From a checkpoint of a small image denoising autoencoder: 7300 steps, 9.6 epochs.
Rows from block 1 of the decoder, named by matrix and row number. Each number is 200 + 30 x the weight over its row's rms, rounded and kept within 0 to 999. All counts start at 0. After the name is the row's rms in percent of the matrix's.
# conv: 3x3 conv (decoder.mid.1.conv.weight, 256x256x3x3), inputs 195-207, a 3x3 kernel for each
conv.158,084,220,208,186,205,173,229,202,207,210,206,218,197,188,267,187,233,182,175,167,165,232,233,208,244,202,197,174,147,179,206,164,195,163,202,185,207,172,213,137,152,144,180,215,199,216,224,217,204,199,87,204,185,202,198,248,224,197,205,190,174,221,244,228,177,219,179,224,114,198,204,178,198,124,143,164,152,123,178,126,191,194,181,182,191,221,163,187,242,164,175,190,173,190,199,280,224,239,207,169,202,176,203,190,169,216,172,170,208,191,240,169,126,187,217,229,224,208
conv.159,117,214,235,192,196,169,244,201,214,197,221,193,233,177,184,187,160,218,199,216,174,250,188,213,216,164,182,134,192,160,184,233,172,203,185,245,167,237,218,206,233,207,205,260,236,188,184,155,210,182,224,191,207,182,202,182,160,121,246,234,191,221,234,182,244,240,228,206,229,195,177,203,175,210,234,164,206,215,207,227,282,206,162,185,251,191,178,199,222,210,187,178,146,170,207,118,159,183,211,166,187,219,244,204,215,270,200,199,217,255,203,244,215,149,235,227,162,195
conv.160,111,161,183,235,181,218,228,203,188,211,229,242,190,222,239,237,171,174,160,217,235,175,178,137,243,203,166,189,176,228,185,167,204,233,220,168,191,186,176,192,209,208,198,187,197,230,250,203,168,217,171,220,181,176,183,199,215,184,224,303,216,198,208,165,195,202,202,224,223,186,169,131,232,208,213,162,231,207,238,173,161,192,211,201,191,128,243,198,199,199,244,157,182,184,187,233,226,188,156,177,196,205,172,174,219,183,202,153,171,150,208,200,199,195,234,169,265,202
conv.161,121,196,238,226,222,223,228,190,194,212,173,192,206,205,212,223,164,278,266,194,233,211,220,213,215,178,192,164,225,202,219,233,207,207,174,187,151,178,170,212,204,274,221,229,181,213,207,213,186,200,230,186,183,224,204,147,158,266,197,160,226,215,254,232,234,215,199,210,208,176,187,226,176,169,205,226,206,232,203,173,174,147,200,193,148,199,172,150,205,193,202,191,255,226,193,289,241,202,274,208,241,197,164,184,197,195,222,220,225,197,204,227,159,183,173,172,195,227
conv.162,085,207,185,180,208,177,206,201,209,181,195,244,192,145,223,166,187,200,186,229,234,191,208,197,192,227,199,172,245,241,175,221,198,218,166,220,241,176,181,231,195,194,262,248,222,236,202,174,209,221,297,168,216,206,163,160,218,195,171,166,244,202,246,174,208,184,184,158,147,236,164,141,185,170,158,205,173,138,223,168,202,203,201,189,217,171,292,201,213,191,194,180,220,193,240,129,187,227,237,212,216,203,194,232,210,220,194,180,214,245,201,203,162,136,229,237,233,188
conv.163,079,224,183,216,179,309,239,221,198,206,183,234,164,235,184,259,168,220,210,222,187,184,189,168,190,207,219,191,174,227,187,210,245,186,173,163,197,150,211,196,210,174,161,237,195,199,237,204,222,174,184,174,180,167,199,203,182,198,169,211,148,206,206,211,203,177,200,197,210,188,184,223,177,260,200,220,187,183,175,211,156,185,170,249,185,176,134,211,176,183,247,190,205,210,210,144,171,196,157,189,254,225,182,215,217,187,207,212,183,231,204,235,184,174,174,259,202,198
conv.164,097,214,199,212,197,201,238,224,214,197,195,196,192,155,217,181,190,216,193,184,183,238,189,139,257,176,194,193,229,185,163,170,200,144,231,203,141,206,210,152,216,215,219,183,151,197,187,207,230,207,197,232,217,192,207,192,184,225,229,268,208,243,198,216,217,208,202,203,260,180,210,205,200,215,234,207,225,256,243,224,242,215,192,214,174,216,204,203,222,178,175,179,184,171,182,221,157,167,188,198,181,215,205,191,254,198,205,161,180,248,179,188,219,211,175,204,205,211
conv.165,110,195,191,205,209,205,216,230,221,237,229,205,189,159,184,142,204,172,231,268,219,207,244,153,283,197,172,196,184,185,169,171,170,136,185,192,211,210,230,215,176,216,153,167,199,192,187,215,183,177,182,171,205,210,208,139,171,189,226,199,190,203,217,205,202,246,177,206,259,207,226,170,168,203,187,179,188,244,240,208,258,213,182,217,189,169,220,216,197,176,209,150,184,203,183,161,184,223,173,213,156,179,149,153,217,225,205,234,218,201,181,199,161,192,228,192,224,201
conv.166,103,177,254,183,199,192,236,209,202,203,191,206,217,196,167,218,190,203,209,230,224,210,213,254,238,180,216,178,202,197,221,200,205,218,192,186,183,237,196,200,169,203,186,198,168,191,200,255,200,193,278,195,209,191,198,215,225,199,202,208,201,193,250,204,186,190,214,197,123,202,239,227,186,182,192,209,232,229,224,211,231,211,238,194,229,199,211,223,192,171,211,206,205,193,229,193,205,171,229,163,222,189,213,256,117,196,192,177,206,205,93,212,229,176,179,222,203,197
conv.167,089,188,168,202,174,215,181,212,193,192,246,228,182,227,187,225,213,208,172,214,191,198,248,185,182,206,149,197,197,188,170,211,175,232,165,180,215,222,220,180,243,130,221,195,210,170,176,224,236,225,250,201,201,214,221,226,130,213,237,181,233,212,177,206,226,252,207,209,391,211,199,231,171,165,173,141,166,171,169,162,240,207,191,246,148,207,156,169,165,219,204,223,175,185,211,202,235,223,196,196,208,201,189,204,220,211,217,170,192,177,253,252,174,231,207,206,196,197
conv.168,083,180,155,190,180,227,222,195,141,150,219,216,219,209,161,203,191,187,190,208,205,170,179,206,191,204,228,228,227,176,189,193,181,206,164,186,178,203,232,199,199,167,200,209,220,187,195,219,212,178,182,200,189,195,201,200,228,216,232,298,216,168,161,166,163,185,171,142,268,230,241,146,147,285,205,242,279,241,210,243,244,263,204,200,245,218,181,230,204,209,173,228,172,192,192,213,189,209,170,209,198,225,184,204,143,143,218,217,166,219,171,177,208,201,170,197,218,175
conv.169,097,188,180,204,168,240,191,181,170,190,168,202,152,217,260,177,209,205,188,192,173,223,239,176,199,196,262,201,218,211,179,184,179,159,198,217,247,186,210,216,198,272,191,215,194,231,191,206,177,199,205,178,184,187,180,199,149,216,187,203,185,194,200,245,194,205,223,196,200,164,184,163,156,216,239,247,233,238,237,212,221,272,207,241,224,197,200,220,168,244,211,195,233,210,214,184,234,169,233,223,180,199,213,182,180,202,194,192,196,170,159,191,244,246,150,171,221,175
conv.170,091,222,255,209,193,221,218,185,214,230,183,180,210,145,162,239,274,202,196,168,167,196,223,258,177,210,182,180,180,221,227,164,200,245,214,188,205,197,202,221,171,201,207,196,231,182,230,224,169,250,319,198,210,213,223,214,197,205,206,189,189,160,210,193,197,240,204,185,426,179,208,190,185,198,202,196,219,231,226,189,214,191,204,206,188,185,139,210,197,185,197,176,152,191,212,153,205,182,199,210,200,201,197,229,185,197,232,191,201,225,201,233,207,257,174,172,189,200
conv.171,103,211,187,227,205,212,226,213,201,174,197,206,175,195,181,164,224,210,208,205,218,174,204,282,230,170,195,193,196,194,235,203,188,197,216,187,157,199,206,210,216,235,279,230,198,198,193,214,193,259,224,214,183,199,195,148,172,224,196,234,208,191,140,166,207,178,187,190,213,214,266,196,238,139,245,201,124,152,190,182,196,239,177,256,181,163,246,209,162,254,152,183,177,218,195,185,202,193,214,253,196,225,163,167,176,227,206,184,200,244,230,252,177,189,170,163,232,191
conv.172,095,204,214,195,194,269,200,186,229,189,234,207,192,234,196,222,184,194,220,146,187,210,166,181,206,178,158,225,219,204,238,242,216,214,201,168,216,199,153,181,247,192,230,222,189,189,271,157,194,230,226,168,213,238,187,170,178,214,205,196,163,177,212,169,233,159,164,207,184,217,188,190,201,227,225,170,208,201,179,214,190,195,191,215,200,254,239,248,183,218,238,210,210,239,204,218,175,202,162,170,212,192,181,164,296,208,208,231,219,197,296,218,182,208,200,200,209,187
conv.173,093,177,172,202,152,225,191,176,185,179,218,180,230,217,196,192,215,203,217,234,234,190,192,162,205,200,205,204,162,217,178,147,213,137,200,180,202,207,204,181,220,241,205,160,184,219,212,215,214,220,144,210,191,189,207,148,156,199,209,191,164,214,207,187,200,210,209,153,185,226,166,191,186,195,163,211,226,192,285,234,193,215,206,229,163,197,196,188,194,201,198,162,167,169,184,239,183,163,165,182,194,208,191,199,219,165,188,197,213,177,148,190,199,293,202,196,217,213
conv.174,094,180,217,242,210,186,212,202,193,206,166,226,165,232,201,227,218,171,206,204,172,207,219,165,207,185,218,199,205,184,188,211,222,221,189,162,186,182,177,180,177,277,193,184,191,230,189,206,203,211,158,219,219,210,231,211,162,216,250,173,201,225,182,225,237,167,201,238,86,195,162,227,216,191,175,192,179,150,184,195,189,186,173,197,201,203,272,168,221,237,221,206,206,206,194,276,256,166,238,187,227,194,177,200,225,202,205,223,172,222,199,196,194,203,221,179,117,166
conv.175,090,164,186,208,185,154,219,206,232,185,205,264,217,187,204,193,241,232,179,226,186,182,215,204,210,177,217,198,208,207,222,237,171,220,218,164,187,186,203,179,196,146,115,201,194,188,201,229,164,187,262,212,185,249,233,198,170,145,204,215,194,182,148,213,178,176,184,160,199,192,183,183,198,274,281,218,249,304,225,234,247,198,191,216,208,167,152,259,222,255,164,213,218,217,211,77,231,195,223,195,170,164,192,157,171,214,188,193,244,203,262,216,183,303,176,224,187,211
conv.176,105,174,215,212,229,150,271,173,196,176,211,206,221,214,242,203,181,234,195,225,219,213,243,222,244,204,226,204,223,158,243,198,184,270,211,203,198,158,239,212,127,287,270,252,229,242,206,196,194,222,223,190,173,170,204,181,199,188,190,105,189,192,153,192,197,222,184,227,211,215,174,222,197,227,227,204,163,236,217,213,217,163,221,171,246,175,203,245,220,197,258,196,200,214,182,187,222,185,208,183,210,158,240,156,209,196,217,196,194,182,156,157,198,233,220,221,191,225
conv.177,106,190,188,184,219,162,230,218,234,197,180,212,223,169,180,227,213,231,215,203,207,188,185,182,242,221,194,174,210,189,181,192,161,202,182,226,228,190,182,200,155,172,224,174,162,220,181,185,229,219,197,276,213,214,185,164,161,255,166,188,271,186,175,258,184,179,176,217,202,241,185,138,205,231,179,207,207,215,221,227,203,205,185,179,207,206,108,221,233,196,179,224,166,215,185,176,286,186,178,186,207,225,147,244,172,141,196,172,157,194,185,213,175,200,223,202,216,224
conv.178,081,181,189,214,202,221,180,213,207,203,184,204,196,156,183,193,150,218,225,201,227,183,207,183,192,229,161,208,156,146,176,121,199,176,181,217,208,233,143,228,248,215,206,170,150,177,218,245,192,174,198,229,209,199,231,210,199,216,221,279,238,177,240,191,163,192,173,182,218,207,153,224,158,191,158,212,229,242,205,190,223,195,199,230,151,244,258,194,219,129,228,210,276,203,187,166,207,192,239,204,165,185,140,175,193,167,234,218,185,177,219,175,219,216,232,227,208,241
conv.179,094,204,195,234,194,178,146,203,225,203,195,175,203,218,154,204,204,146,202,185,235,178,193,221,181,203,237,211,250,148,207,281,258,251,203,193,218,189,171,211,200,296,257,191,165,189,225,158,195,139,375,173,210,218,187,165,194,191,163,176,125,201,190,187,222,208,232,187,315,224,202,220,179,197,183,210,202,217,189,211,166,187,205,134,209,182,205,210,194,182,194,193,206,219,161,166,178,164,189,229,170,250,198,240,230,204,168,200,192,200,230,171,211,216,183,218,227,200
conv.180,111,204,223,193,189,158,281,200,197,187,158,175,246,151,217,192,165,192,156,200,209,234,201,164,199,208,184,217,157,236,198,162,161,182,168,187,197,165,217,249,210,249,228,187,216,202,202,224,195,190,162,207,212,208,216,143,228,175,182,103,142,202,165,190,199,174,188,156,223,240,197,201,141,217,185,240,182,201,223,221,243,208,212,197,209,208,130,288,203,159,231,209,206,229,182,161,257,200,199,191,245,216,186,217,107,191,229,175,214,221,249,199,179,257,201,175,178,182
conv.181,090,181,177,172,201,198,140,172,192,185,188,177,261,224,231,248,215,206,214,216,225,194,166,171,218,219,215,204,195,233,210,208,269,263,197,241,204,236,243,211,224,243,200,210,219,211,207,154,214,239,257,156,170,179,186,221,194,212,240,185,172,167,162,154,173,237,185,195,155,143,162,200,177,203,243,147,207,205,147,211,186,175,209,203,260,219,153,193,178,263,225,196,241,223,192,234,259,176,224,208,228,226,227,183,240,233,233,208,233,215,223,189,194,202,192,228,143,238
conv.182,110,213,206,156,192,185,166,175,202,173,208,225,155,200,203,246,214,223,195,229,196,170,203,203,235,164,185,185,209,194,225,229,236,290,250,225,211,175,183,229,182,239,231,184,184,227,211,209,192,191,196,184,197,225,167,184,214,144,197,210,205,225,158,150,184,189,174,178,199,190,203,173,194,154,174,129,158,159,173,212,143,179,216,282,199,187,220,244,213,204,213,161,213,216,187,236,279,176,195,251,221,155,167,207,231,211,201,223,184,188,209,228,174,219,210,215,157,214
conv.183,085,176,203,200,209,312,169,192,154,173,210,184,203,216,232,178,197,210,191,216,176,196,182,266,232,218,208,200,193,245,231,211,229,210,199,189,226,181,181,217,221,163,147,202,167,206,190,161,186,187,176,191,185,202,220,182,212,176,214,206,196,218,209,198,177,190,185,200,324,173,195,205,208,213,155,185,222,224,192,211,235,225,187,181,238,204,88,224,226,206,188,184,213,194,197,220,206,194,181,195,195,174,244,233,159,165,211,206,196,201,203,203,243,201,207,218,210,189
conv.184,093,195,238,224,178,158,226,171,207,178,155,186,183,209,233,269,193,232,204,203,196,203,226,183,240,233,240,212,201,199,221,126,254,191,181,178,178,175,220,190,178,222,141,216,192,188,216,217,219,192,146,219,179,139,233,266,234,212,195,261,221,185,159,242,223,193,208,199,200,184,158,179,230,225,150,221,229,199,226,251,245,230,219,219,189,191,174,199,240,283,212,228,224,236,224,278,244,186,161,200,191,167,195,192,191,205,195,210,209,194,200,170,216,177,252,214,161,243
conv.185,107,213,222,206,205,190,185,166,174,161,205,192,249,245,213,252,261,208,211,191,226,222,211,210,247,212,192,215,218,169,160,259,223,258,240,226,202,215,223,181,186,115,208,188,209,235,192,191,218,234,250,206,241,202,201,218,256,191,169,110,170,174,200,208,166,165,206,162,177,167,203,151,200,219,239,224,214,228,223,239,209,204,179,153,178,215,201,165,197,200,197,197,162,195,200,221,163,249,264,237,200,188,190,167,245,221,166,180,182,189,274,179,157,237,165,197,201,200