config.toml
horizontal_flip = true
translate = 0.12
encoder_patch_size = [8, 8]
decoder_widths = [64, 128, 256, 256]
decoder_blocks_per_level = 3
decoder_block = "plain"
decoder_upsampling = "transposed_conv"
init = "xavier_uniform"
optimizer = "normuon"
nesterov = true
steps = 7300
lr_schedule = "wsd_sqrt"
warmup_steps = 360
weight_decay = 0.0
Rows from block 2 of the encoder, named by matrix and row number. Rows with one number belong to one neuron. Each number is 50 + 15 x the weight over its row's rms, rounded and kept within 0 to 99. All counts start at 0.
# gate: MLP gate (encoder.blocks.2.mlp.gate.weight, 672x256), inputs 0-127
# fc1: MLP up (encoder.blocks.2.mlp.fc1.weight, 672x256), inputs 0-127
# fc2: MLP down (encoder.blocks.2.mlp.fc2.weight, 256x672, transposed), outputs 0-127
gate.492:63 55 46 36 18 52 85 36 63 49 59 53 53 47 39 49 29 57 71 21 56 70 56 34 39 27 47 74 41 52 53 36 57 67 61 51 48 38 72 18 40 72 46 40 67 27 43 60 33 47 63 43 71 54 34 21 59 69 37 51 39 52 67 31 75 43 48 56 26 68 47 43 67 62 36 73 41 11 61 01 66 54 45 45 53 46 38 52 42 53 00 40 74 31 47 41 70 35 35 76 26 38 48 70 60 69 53 54 39 62 56 42 50 58 74 66 33 57 39 62 45 49 37 72 54 44 40 49
fc1.492:43 58 40 51 66 48 46 64 34 76 41 62 67 58 32 93 49 77 41 47 65 29 59 49 63 61 47 37 53 50 45 22 53 60 44 63 53 18 72 69 61 48 51 34 44 70 72 61 43 57 48 62 53 66 23 39 45 50 24 66 66 57 65 59 63 18 42 64 39 34 58 42 57 30 61 44 46 66 23 47 71 64 67 47 45 51 99 62 16 47 65 42 49 78 67 52 45 51 57 47 62 54 35 28 46 12 60 29 52 47 24 52 78 48 69 14 33 45 67 45 65 55 38 36 44 37 45 64
fc2.492:44 44 57 51 33 54 40 52 57 37 65 49 37 43 44 68 50 38 52 23 55 52 34 55 45 86 55 24 45 33 34 63 45 61 79 53 34 83 79 58 35 69 68 42 42 40 25 28 61 41 72 49 55 47 78 62 23 63 62 57 25 66 50 34 47 53 60 45 49 29 46 64 30 54 51 53 51 42 76 41 38 64 78 10 69 58 53 70 44 41 47 38 64 61 51 53 36 29 56 54 76 37 40 23 49 31 48 52 51 47 62 42 47 46 51 70 56 60 31 70 49 69 36 61 60 61 37 43
gate.493:69 56 50 47 44 18 20 38 53 49 30 41 60 29 74 44 20 76 29 53 30 49 41 55 25 50 36 44 40 51 69 52 67 56 65 49 43 44 32 50 63 67 45 50 38 80 40 34 36 46 67 60 60 52 51 36 60 24 53 45 64 65 38 38 37 99 74 39 30 38 63 36 44 39 19 30 30 57 55 66 66 53 39 52 80 45 32 39 87 44 68 50 23 42 52 66 46 56 50 60 74 60 51 76 43 25 62 49 57 48 43 67 62 48 24 54 69 57 41 58 44 29 47 61 62 66 60 34
fc1.493:78 45 34 46 38 53 36 25 35 20 58 35 52 45 50 37 35 83 31 59 33 57 59 51 29 30 59 36 73 52 45 53 41 51 55 57 52 58 49 56 72 47 56 64 58 69 13 52 63 43 24 54 42 33 53 55 82 34 38 45 45 65 59 61 70 74 54 44 52 50 82 37 56 86 28 59 36 39 59 34 31 36 42 44 63 30 79 34 72 34 73 34 28 48 38 57 49 71 25 47 63 86 54 66 48 38 43 40 35 50 32 43 56 50 84 24 80 56 43 43 43 27 35 34 51 46 68 49
fc2.493:48 39 67 32 38 76 68 65 37 39 60 23 59 43 39 64 57 28 67 47 59 62 72 61 42 63 30 75 63 31 28 52 27 31 61 53 39 85 52 56 57 44 25 34 25 30 75 48 38 63 54 67 51 46 45 32 67 59 45 74 59 38 32 81 45 56 48 41 54 44 18 46 83 54 58 60 69 53 87 43 30 35 70 53 57 56 41 22 36 51 67 55 56 42 57 42 64 45 43 41 38 59 82 55 50 49 56 49 53 32 54 50 35 55 53 25 57 18 61 57 54 78 38 42 60 68 61 67
gate.494:53 39 31 42 60 30 31 29 55 47 56 76 58 59 42 61 33 67 52 61 51 24 36 53 39 61 37 47 77 57 20 36 64 37 55 37 70 50 57 76 37 51 33 43 39 57 48 72 22 59 57 61 45 49 39 28 54 49 61 34 76 70 49 53 48 49 81 42 48 36 36 76 22 57 38 41 58 57 54 51 56 35 38 77 55 13 74 63 17 53 69 50 53 76 38 39 67 58 42 57 45 42 60 28 73 63 67 50 48 90 28 65 46 45 64 59 67 45 66 71 69 76 31 81 41 58 63 38
fc1.494:73 86 56 74 46 49 47 68 32 45 31 33 79 75 33 44 53 35 48 43 71 52 25 47 42 37 51 50 33 77 55 38 32 45 44 77 44 34 61 35 41 25 61 58 65 50 60 55 70 65 53 33 59 52 38 24 62 56 65 61 63 42 76 37 51 51 58 44 59 49 24 45 50 41 36 48 40 37 41 43 36 61 39 66 61 62 75 37 68 57 49 57 65 56 59 50 55 50 66 41 63 56 30 57 54 57 38 59 33 36 61 34 80 32 45 80 45 36 45 27 11 55 28 48 52 70 50 28
fc2.494:51 58 41 35 48 66 32 44 66 28 37 67 33 49 89 39 37 23 50 25 66 45 67 44 42 69 38 31 67 34 69 34 84 61 49 61 50 55 53 47 71 71 44 36 28 23 59 43 30 34 49 55 61 59 65 75 31 26 21 74 41 70 46 75 63 36 47 40 47 53 58 56 34 65 51 30 21 40 45 58 65 40 54 42 52 72 45 69 33 08 49 18 33 34 50 32 22 56 56 77 33 48 43 47 59 41 44 62 51 54 55 72 43 62 65 66 30 58 79 70 67 71 60 59 38 63 68 86
gate.495:31 50 78 59 34 58 59 48 56 46 48 57 43 50 36 38 60 63 43 50 39 58 31 55 49 77 37 45 54 80 44 66 60 50 59 52 81 46 53 24 35 58 61 52 65 53 71 67 47 49 43 57 54 58 49 34 35 54 18 52 48 51 94 76 68 42 69 21 39 56 40 44 38 34 44 19 59 54 40 37 75 40 60 71 49 32 62 37 68 46 55 54 23 34 56 54 53 59 51 38 50 45 26 74 43 56 50 52 49 48 41 56 31 52 38 20 30 59 59 57 64 05 51 36 62 24 42 34
fc1.495:46 51 57 66 57 75 46 58 39 66 16 43 66 35 61 60 32 39 60 70 36 60 43 56 64 70 39 30 51 71 82 49 56 15 48 58 55 43 52 62 47 51 43 39 44 64 32 51 67 44 55 22 49 34 44 40 48 43 46 79 55 66 52 75 50 23 61 00 43 56 42 40 68 41 61 24 48 67 33 96 52 69 51 26 41 77 49 38 44 60 58 38 59 70 79 31 49 71 32 93 44 38 44 52 44 37 42 64 59 64 55 25 48 50 42 53 34 23 65 37 68 43 65 63 53 60 36 51
fc2.495:53 58 18 60 74 45 53 51 43 47 56 63 29 47 53 39 34 47 43 50 62 38 42 65 46 30 56 55 30 63 20 20 41 55 70 54 52 58 52 42 47 67 54 72 41 44 66 53 42 70 49 64 60 61 59 47 65 02 84 31 32 15 33 50 30 62 59 70 49 62 54 51 30 64 81 68 26 52 55 40 35 45 57 35 47 38 44 65 46 45 49 52 76 33 48 61 43 28 52 45 71 41 64 23 44 46 53 36 51 04 41 73 44 61 79 52 55 54 53 64 41 67 36 28 25 53 38 52
gate.496:40 65 27 50 59 34 52 49 55 34 63 24 55 88 78 71 50 31 43 22 58 35 57 66 35 29 84 53 25 41 36 40 45 59 50 29 31 71 50 35 56 52 46 63 21 53 53 32 55 36 43 55 46 50 39 43 40 59 49 61 41 58 42 44 18 79 53 62 53 30 38 57 46 91 48 48 65 30 45 36 65 58 20 56 62 41 65 33 31 74 47 58 58 56 50 52 74 52 47 49 51 77 65 61 40 41 45 61 42 47 47 38 47 47 54 85 40 59 43 92 30 67 36 33 73 16 65 58
fc1.496:42 11 30 53 41 59 58 63 46 51 42 60 29 66 72 63 47 38 46 54 60 53 43 56 47 20 80 53 42 52 39 17 49 19 42 56 54 76 38 45 18 62 65 42 55 43 73 66 70 30 52 49 80 69 49 37 44 56 43 23 39 71 26 48 27 56 28 50 55 25 04 25 68 49 49 39 62 59 44 60 83 40 40 54 27 61 57 46 31 30 37 71 23 31 60 66 79 36 49 61 45 64 40 41 69 48 88 51 27 65 26 57 29 59 34 41 45 64 49 61 58 53 76 37 40 68 69 44
fc2.496:59 35 28 44 46 63 67 34 37 34 40 45 34 75 47 48 47 53 40 87 62 36 42 57 32 36 72 73 51 46 67 51 35 33 47 46 57 82 37 55 47 56 54 53 12 49 51 56 57 38 61 21 69 54 53 42 62 66 44 21 58 56 53 45 56 53 29 47 34 46 07 56 69 44 18 52 29 28 22 30 55 34 43 64 24 56 40 43 43 56 43 72 37 58 61 64 55 43 62 39 36 54 39 25 56 22 76 23 47 83 48 59 44 70 67 62 36 62 36 54 51 44 62 24 35 45 53 55
gate.497:49 40 67 56 57 84 46 60 58 43 79 48 67 70 64 35 55 57 42 25 39 47 80 45 62 43 62 47 44 48 32 44 48 76 36 60 42 63 24 44 21 80 47 43 40 11 37 66 54 34 34 33 59 60 69 60 50 46 30 50 63 53 54 40 38 52 70 59 61 49 28 29 69 41 55 29 53 69 70 45 65 47 24 47 80 45 41 67 62 42 59 81 68 49 57 28 48 61 50 47 41 49 50 44 60 69 59 35 45 34 47 72 46 76 27 46 36 64 45 68 43 41 67 32 64 48 58 60
fc1.497:48 57 56 68 57 51 70 62 49 46 33 37 65 25 72 52 51 77 64 28 56 62 77 47 32 62 45 46 30 55 64 39 66 34 53 43 31 57 77 20 59 73 62 49 45 73 48 73 26 56 53 89 56 51 64 56 35 36 64 34 37 28 32 39 70 31 51 56 15 10 30 42 85 32 87 29 73 50 55 54 65 45 29 49 46 51 38 58 31 35 48 44 51 38 31 36 51 68 54 58 58 31 43 44 52 44 59 70 62 71 57 68 58 47 64 29 35 49 14 50 37 49 62 44 48 66 41 67
fc2.497:64 48 61 35 93 72 52 67 29 32 80 38 51 39 68 56 54 44 38 70 77 38 55 43 61 34 67 36 40 62 43 33 40 63 50 33 66 77 21 30 40 51 34 59 06 37 46 54 29 65 17 26 50 46 52 35 68 28 56 17 63 71 41 55 54 54 49 56 52 54 28 30 51 89 72 35 28 28 82 56 56 45 17 30 60 55 45 54 57 64 38 38 65 99 49 66 34 42 47 50 66 61 73 42 52 31 59 60 43 34 67 58 42 33 54 53 52 67 73 96 47 47 55 47 32 40 41 48
gate.498:64 25 49 10 48 58 41 62 68 44 63 32 59 49 53 59 81 18 57 68 62 40 69 64 42 44 65 66 73 50 36 62 51 42 45 32 60 57 50 66 29 57 39 51 47 42 36 61 63 62 63 79 55 59 56 28 54 79 26 41 40 40 31 58 68 29 43 36 26 32 55 38 61 31 57 56 47 51 34 75 61 75 75 48 91 45 72 41 73 29 38 27 41 51 65 29 66 46 55 24 65 73 55 46 56 66 41 42 61 42 54 46 64 69 42 65 23 47 25 34 56 45 46 46 46 38 56 45
fc1.498:52 55 43 51 44 53 58 40 59 37 34 44 66 32 60 67 87 52 50 50 59 38 43 50 57 82 35 47 61 13 61 45 61 56 65 65 53 39 35 26 45 70 57 32 64 49 57 42 53 56 55 40 15 38 68 50 66 44 82 66 41 60 61 67 32 40 26 31 76 55 70 62 45 32 69 37 40 57 64 54 30 41 42 32 56 22 48 32 64 38 60 64 34 61 39 26 51 45 69 51 54 43 46 38 55 42 42 47 45 44 65 47 68 51 26 50 42 56 50 46 28 34 50 49 62 40 48 68
fc2.498:33 42 56 46 55 52 30 48 36 61 45 49 67 75 53 75 31 46 34 61 64 81 64 52 52 12 59 46 54 41 44 50 47 47 32 35 62 50 35 76 42 49 53 55 54 48 77 54 38 53 49 04 50 57 44 37 55 49 55 75 75 18 29 44 47 39 60 41 57 58 38 46 31 49 70 78 39 27 59 39 55 49 60 68 53 77 39 55 88 58 44 61 58 65 22 61 40 31 62 39 44 39 28 42 76 39 46 60 44 79 43 58 67 35 53 67 67 47 47 55 51 75 44 48 13 64 49 60
gate.499:42 36 66 51 67 29 52 52 30 67 35 64 42 62 47 64 49 58 29 55 34 36 52 71 52 40 67 55 39 60 39 65 26 30 76 58 32 39 52 24 48 51 53 56 28 45 59 31 54 46 53 39 74 24 47 14 50 29 92 57 59 35 79 69 50 34 33 50 45 56 50 44 71 49 28 25 57 53 49 66 23 75 40 50 45 27 53 34 81 63 76 69 46 45 45 42 25 37 51 56 44 50 10 45 50 72 72 67 39 44 44 58 47 16 41 43 43 83 83 58 62 19 67 52 41 34 43 54
fc1.499:47 44 34 21 42 46 55 62 81 35 63 29 39 35 61 51 60 39 58 53 51 55 65 61 43 38 27 80 84 56 62 52 77 45 51 69 60 57 57 32 63 42 27 52 66 22 61 65 20 84 45 63 30 67 49 32 73 37 53 45 40 53 46 55 57 36 43 62 47 59 55 47 49 47 41 56 40 32 44 33 59 19 40 29 44 27 33 79 47 38 22 33 33 53 59 46 41 26 43 60 48 36 49 13 55 68 40 29 48 82 52 47 38 73 71 73 46 44 35 61 61 62 28 63 40 48 46 53
fc2.499:50 43 38 49 49 70 57 58 28 91 49 57 45 51 34 42 51 62 23 72 49 33 23 55 49 76 65 43 52 64 68 32 48 55 45 52 21 54 69 61 40 49 59 47 45 90 51 54 63 26 61 59 40 55 61 77 50 57 40 44 68 32 65 40 50 38 35 24 50 59 37 45 54 57 29 50 50 44 94 33 43 43 66 27 31 59 44 49 43 81 66 83 43 65 39 45 49 65 52 49 61 65 67 87 57 66 46 59 67 41 40 53 53 11 27 37 54 37 63 52 50 50 51 47 84 64 50 11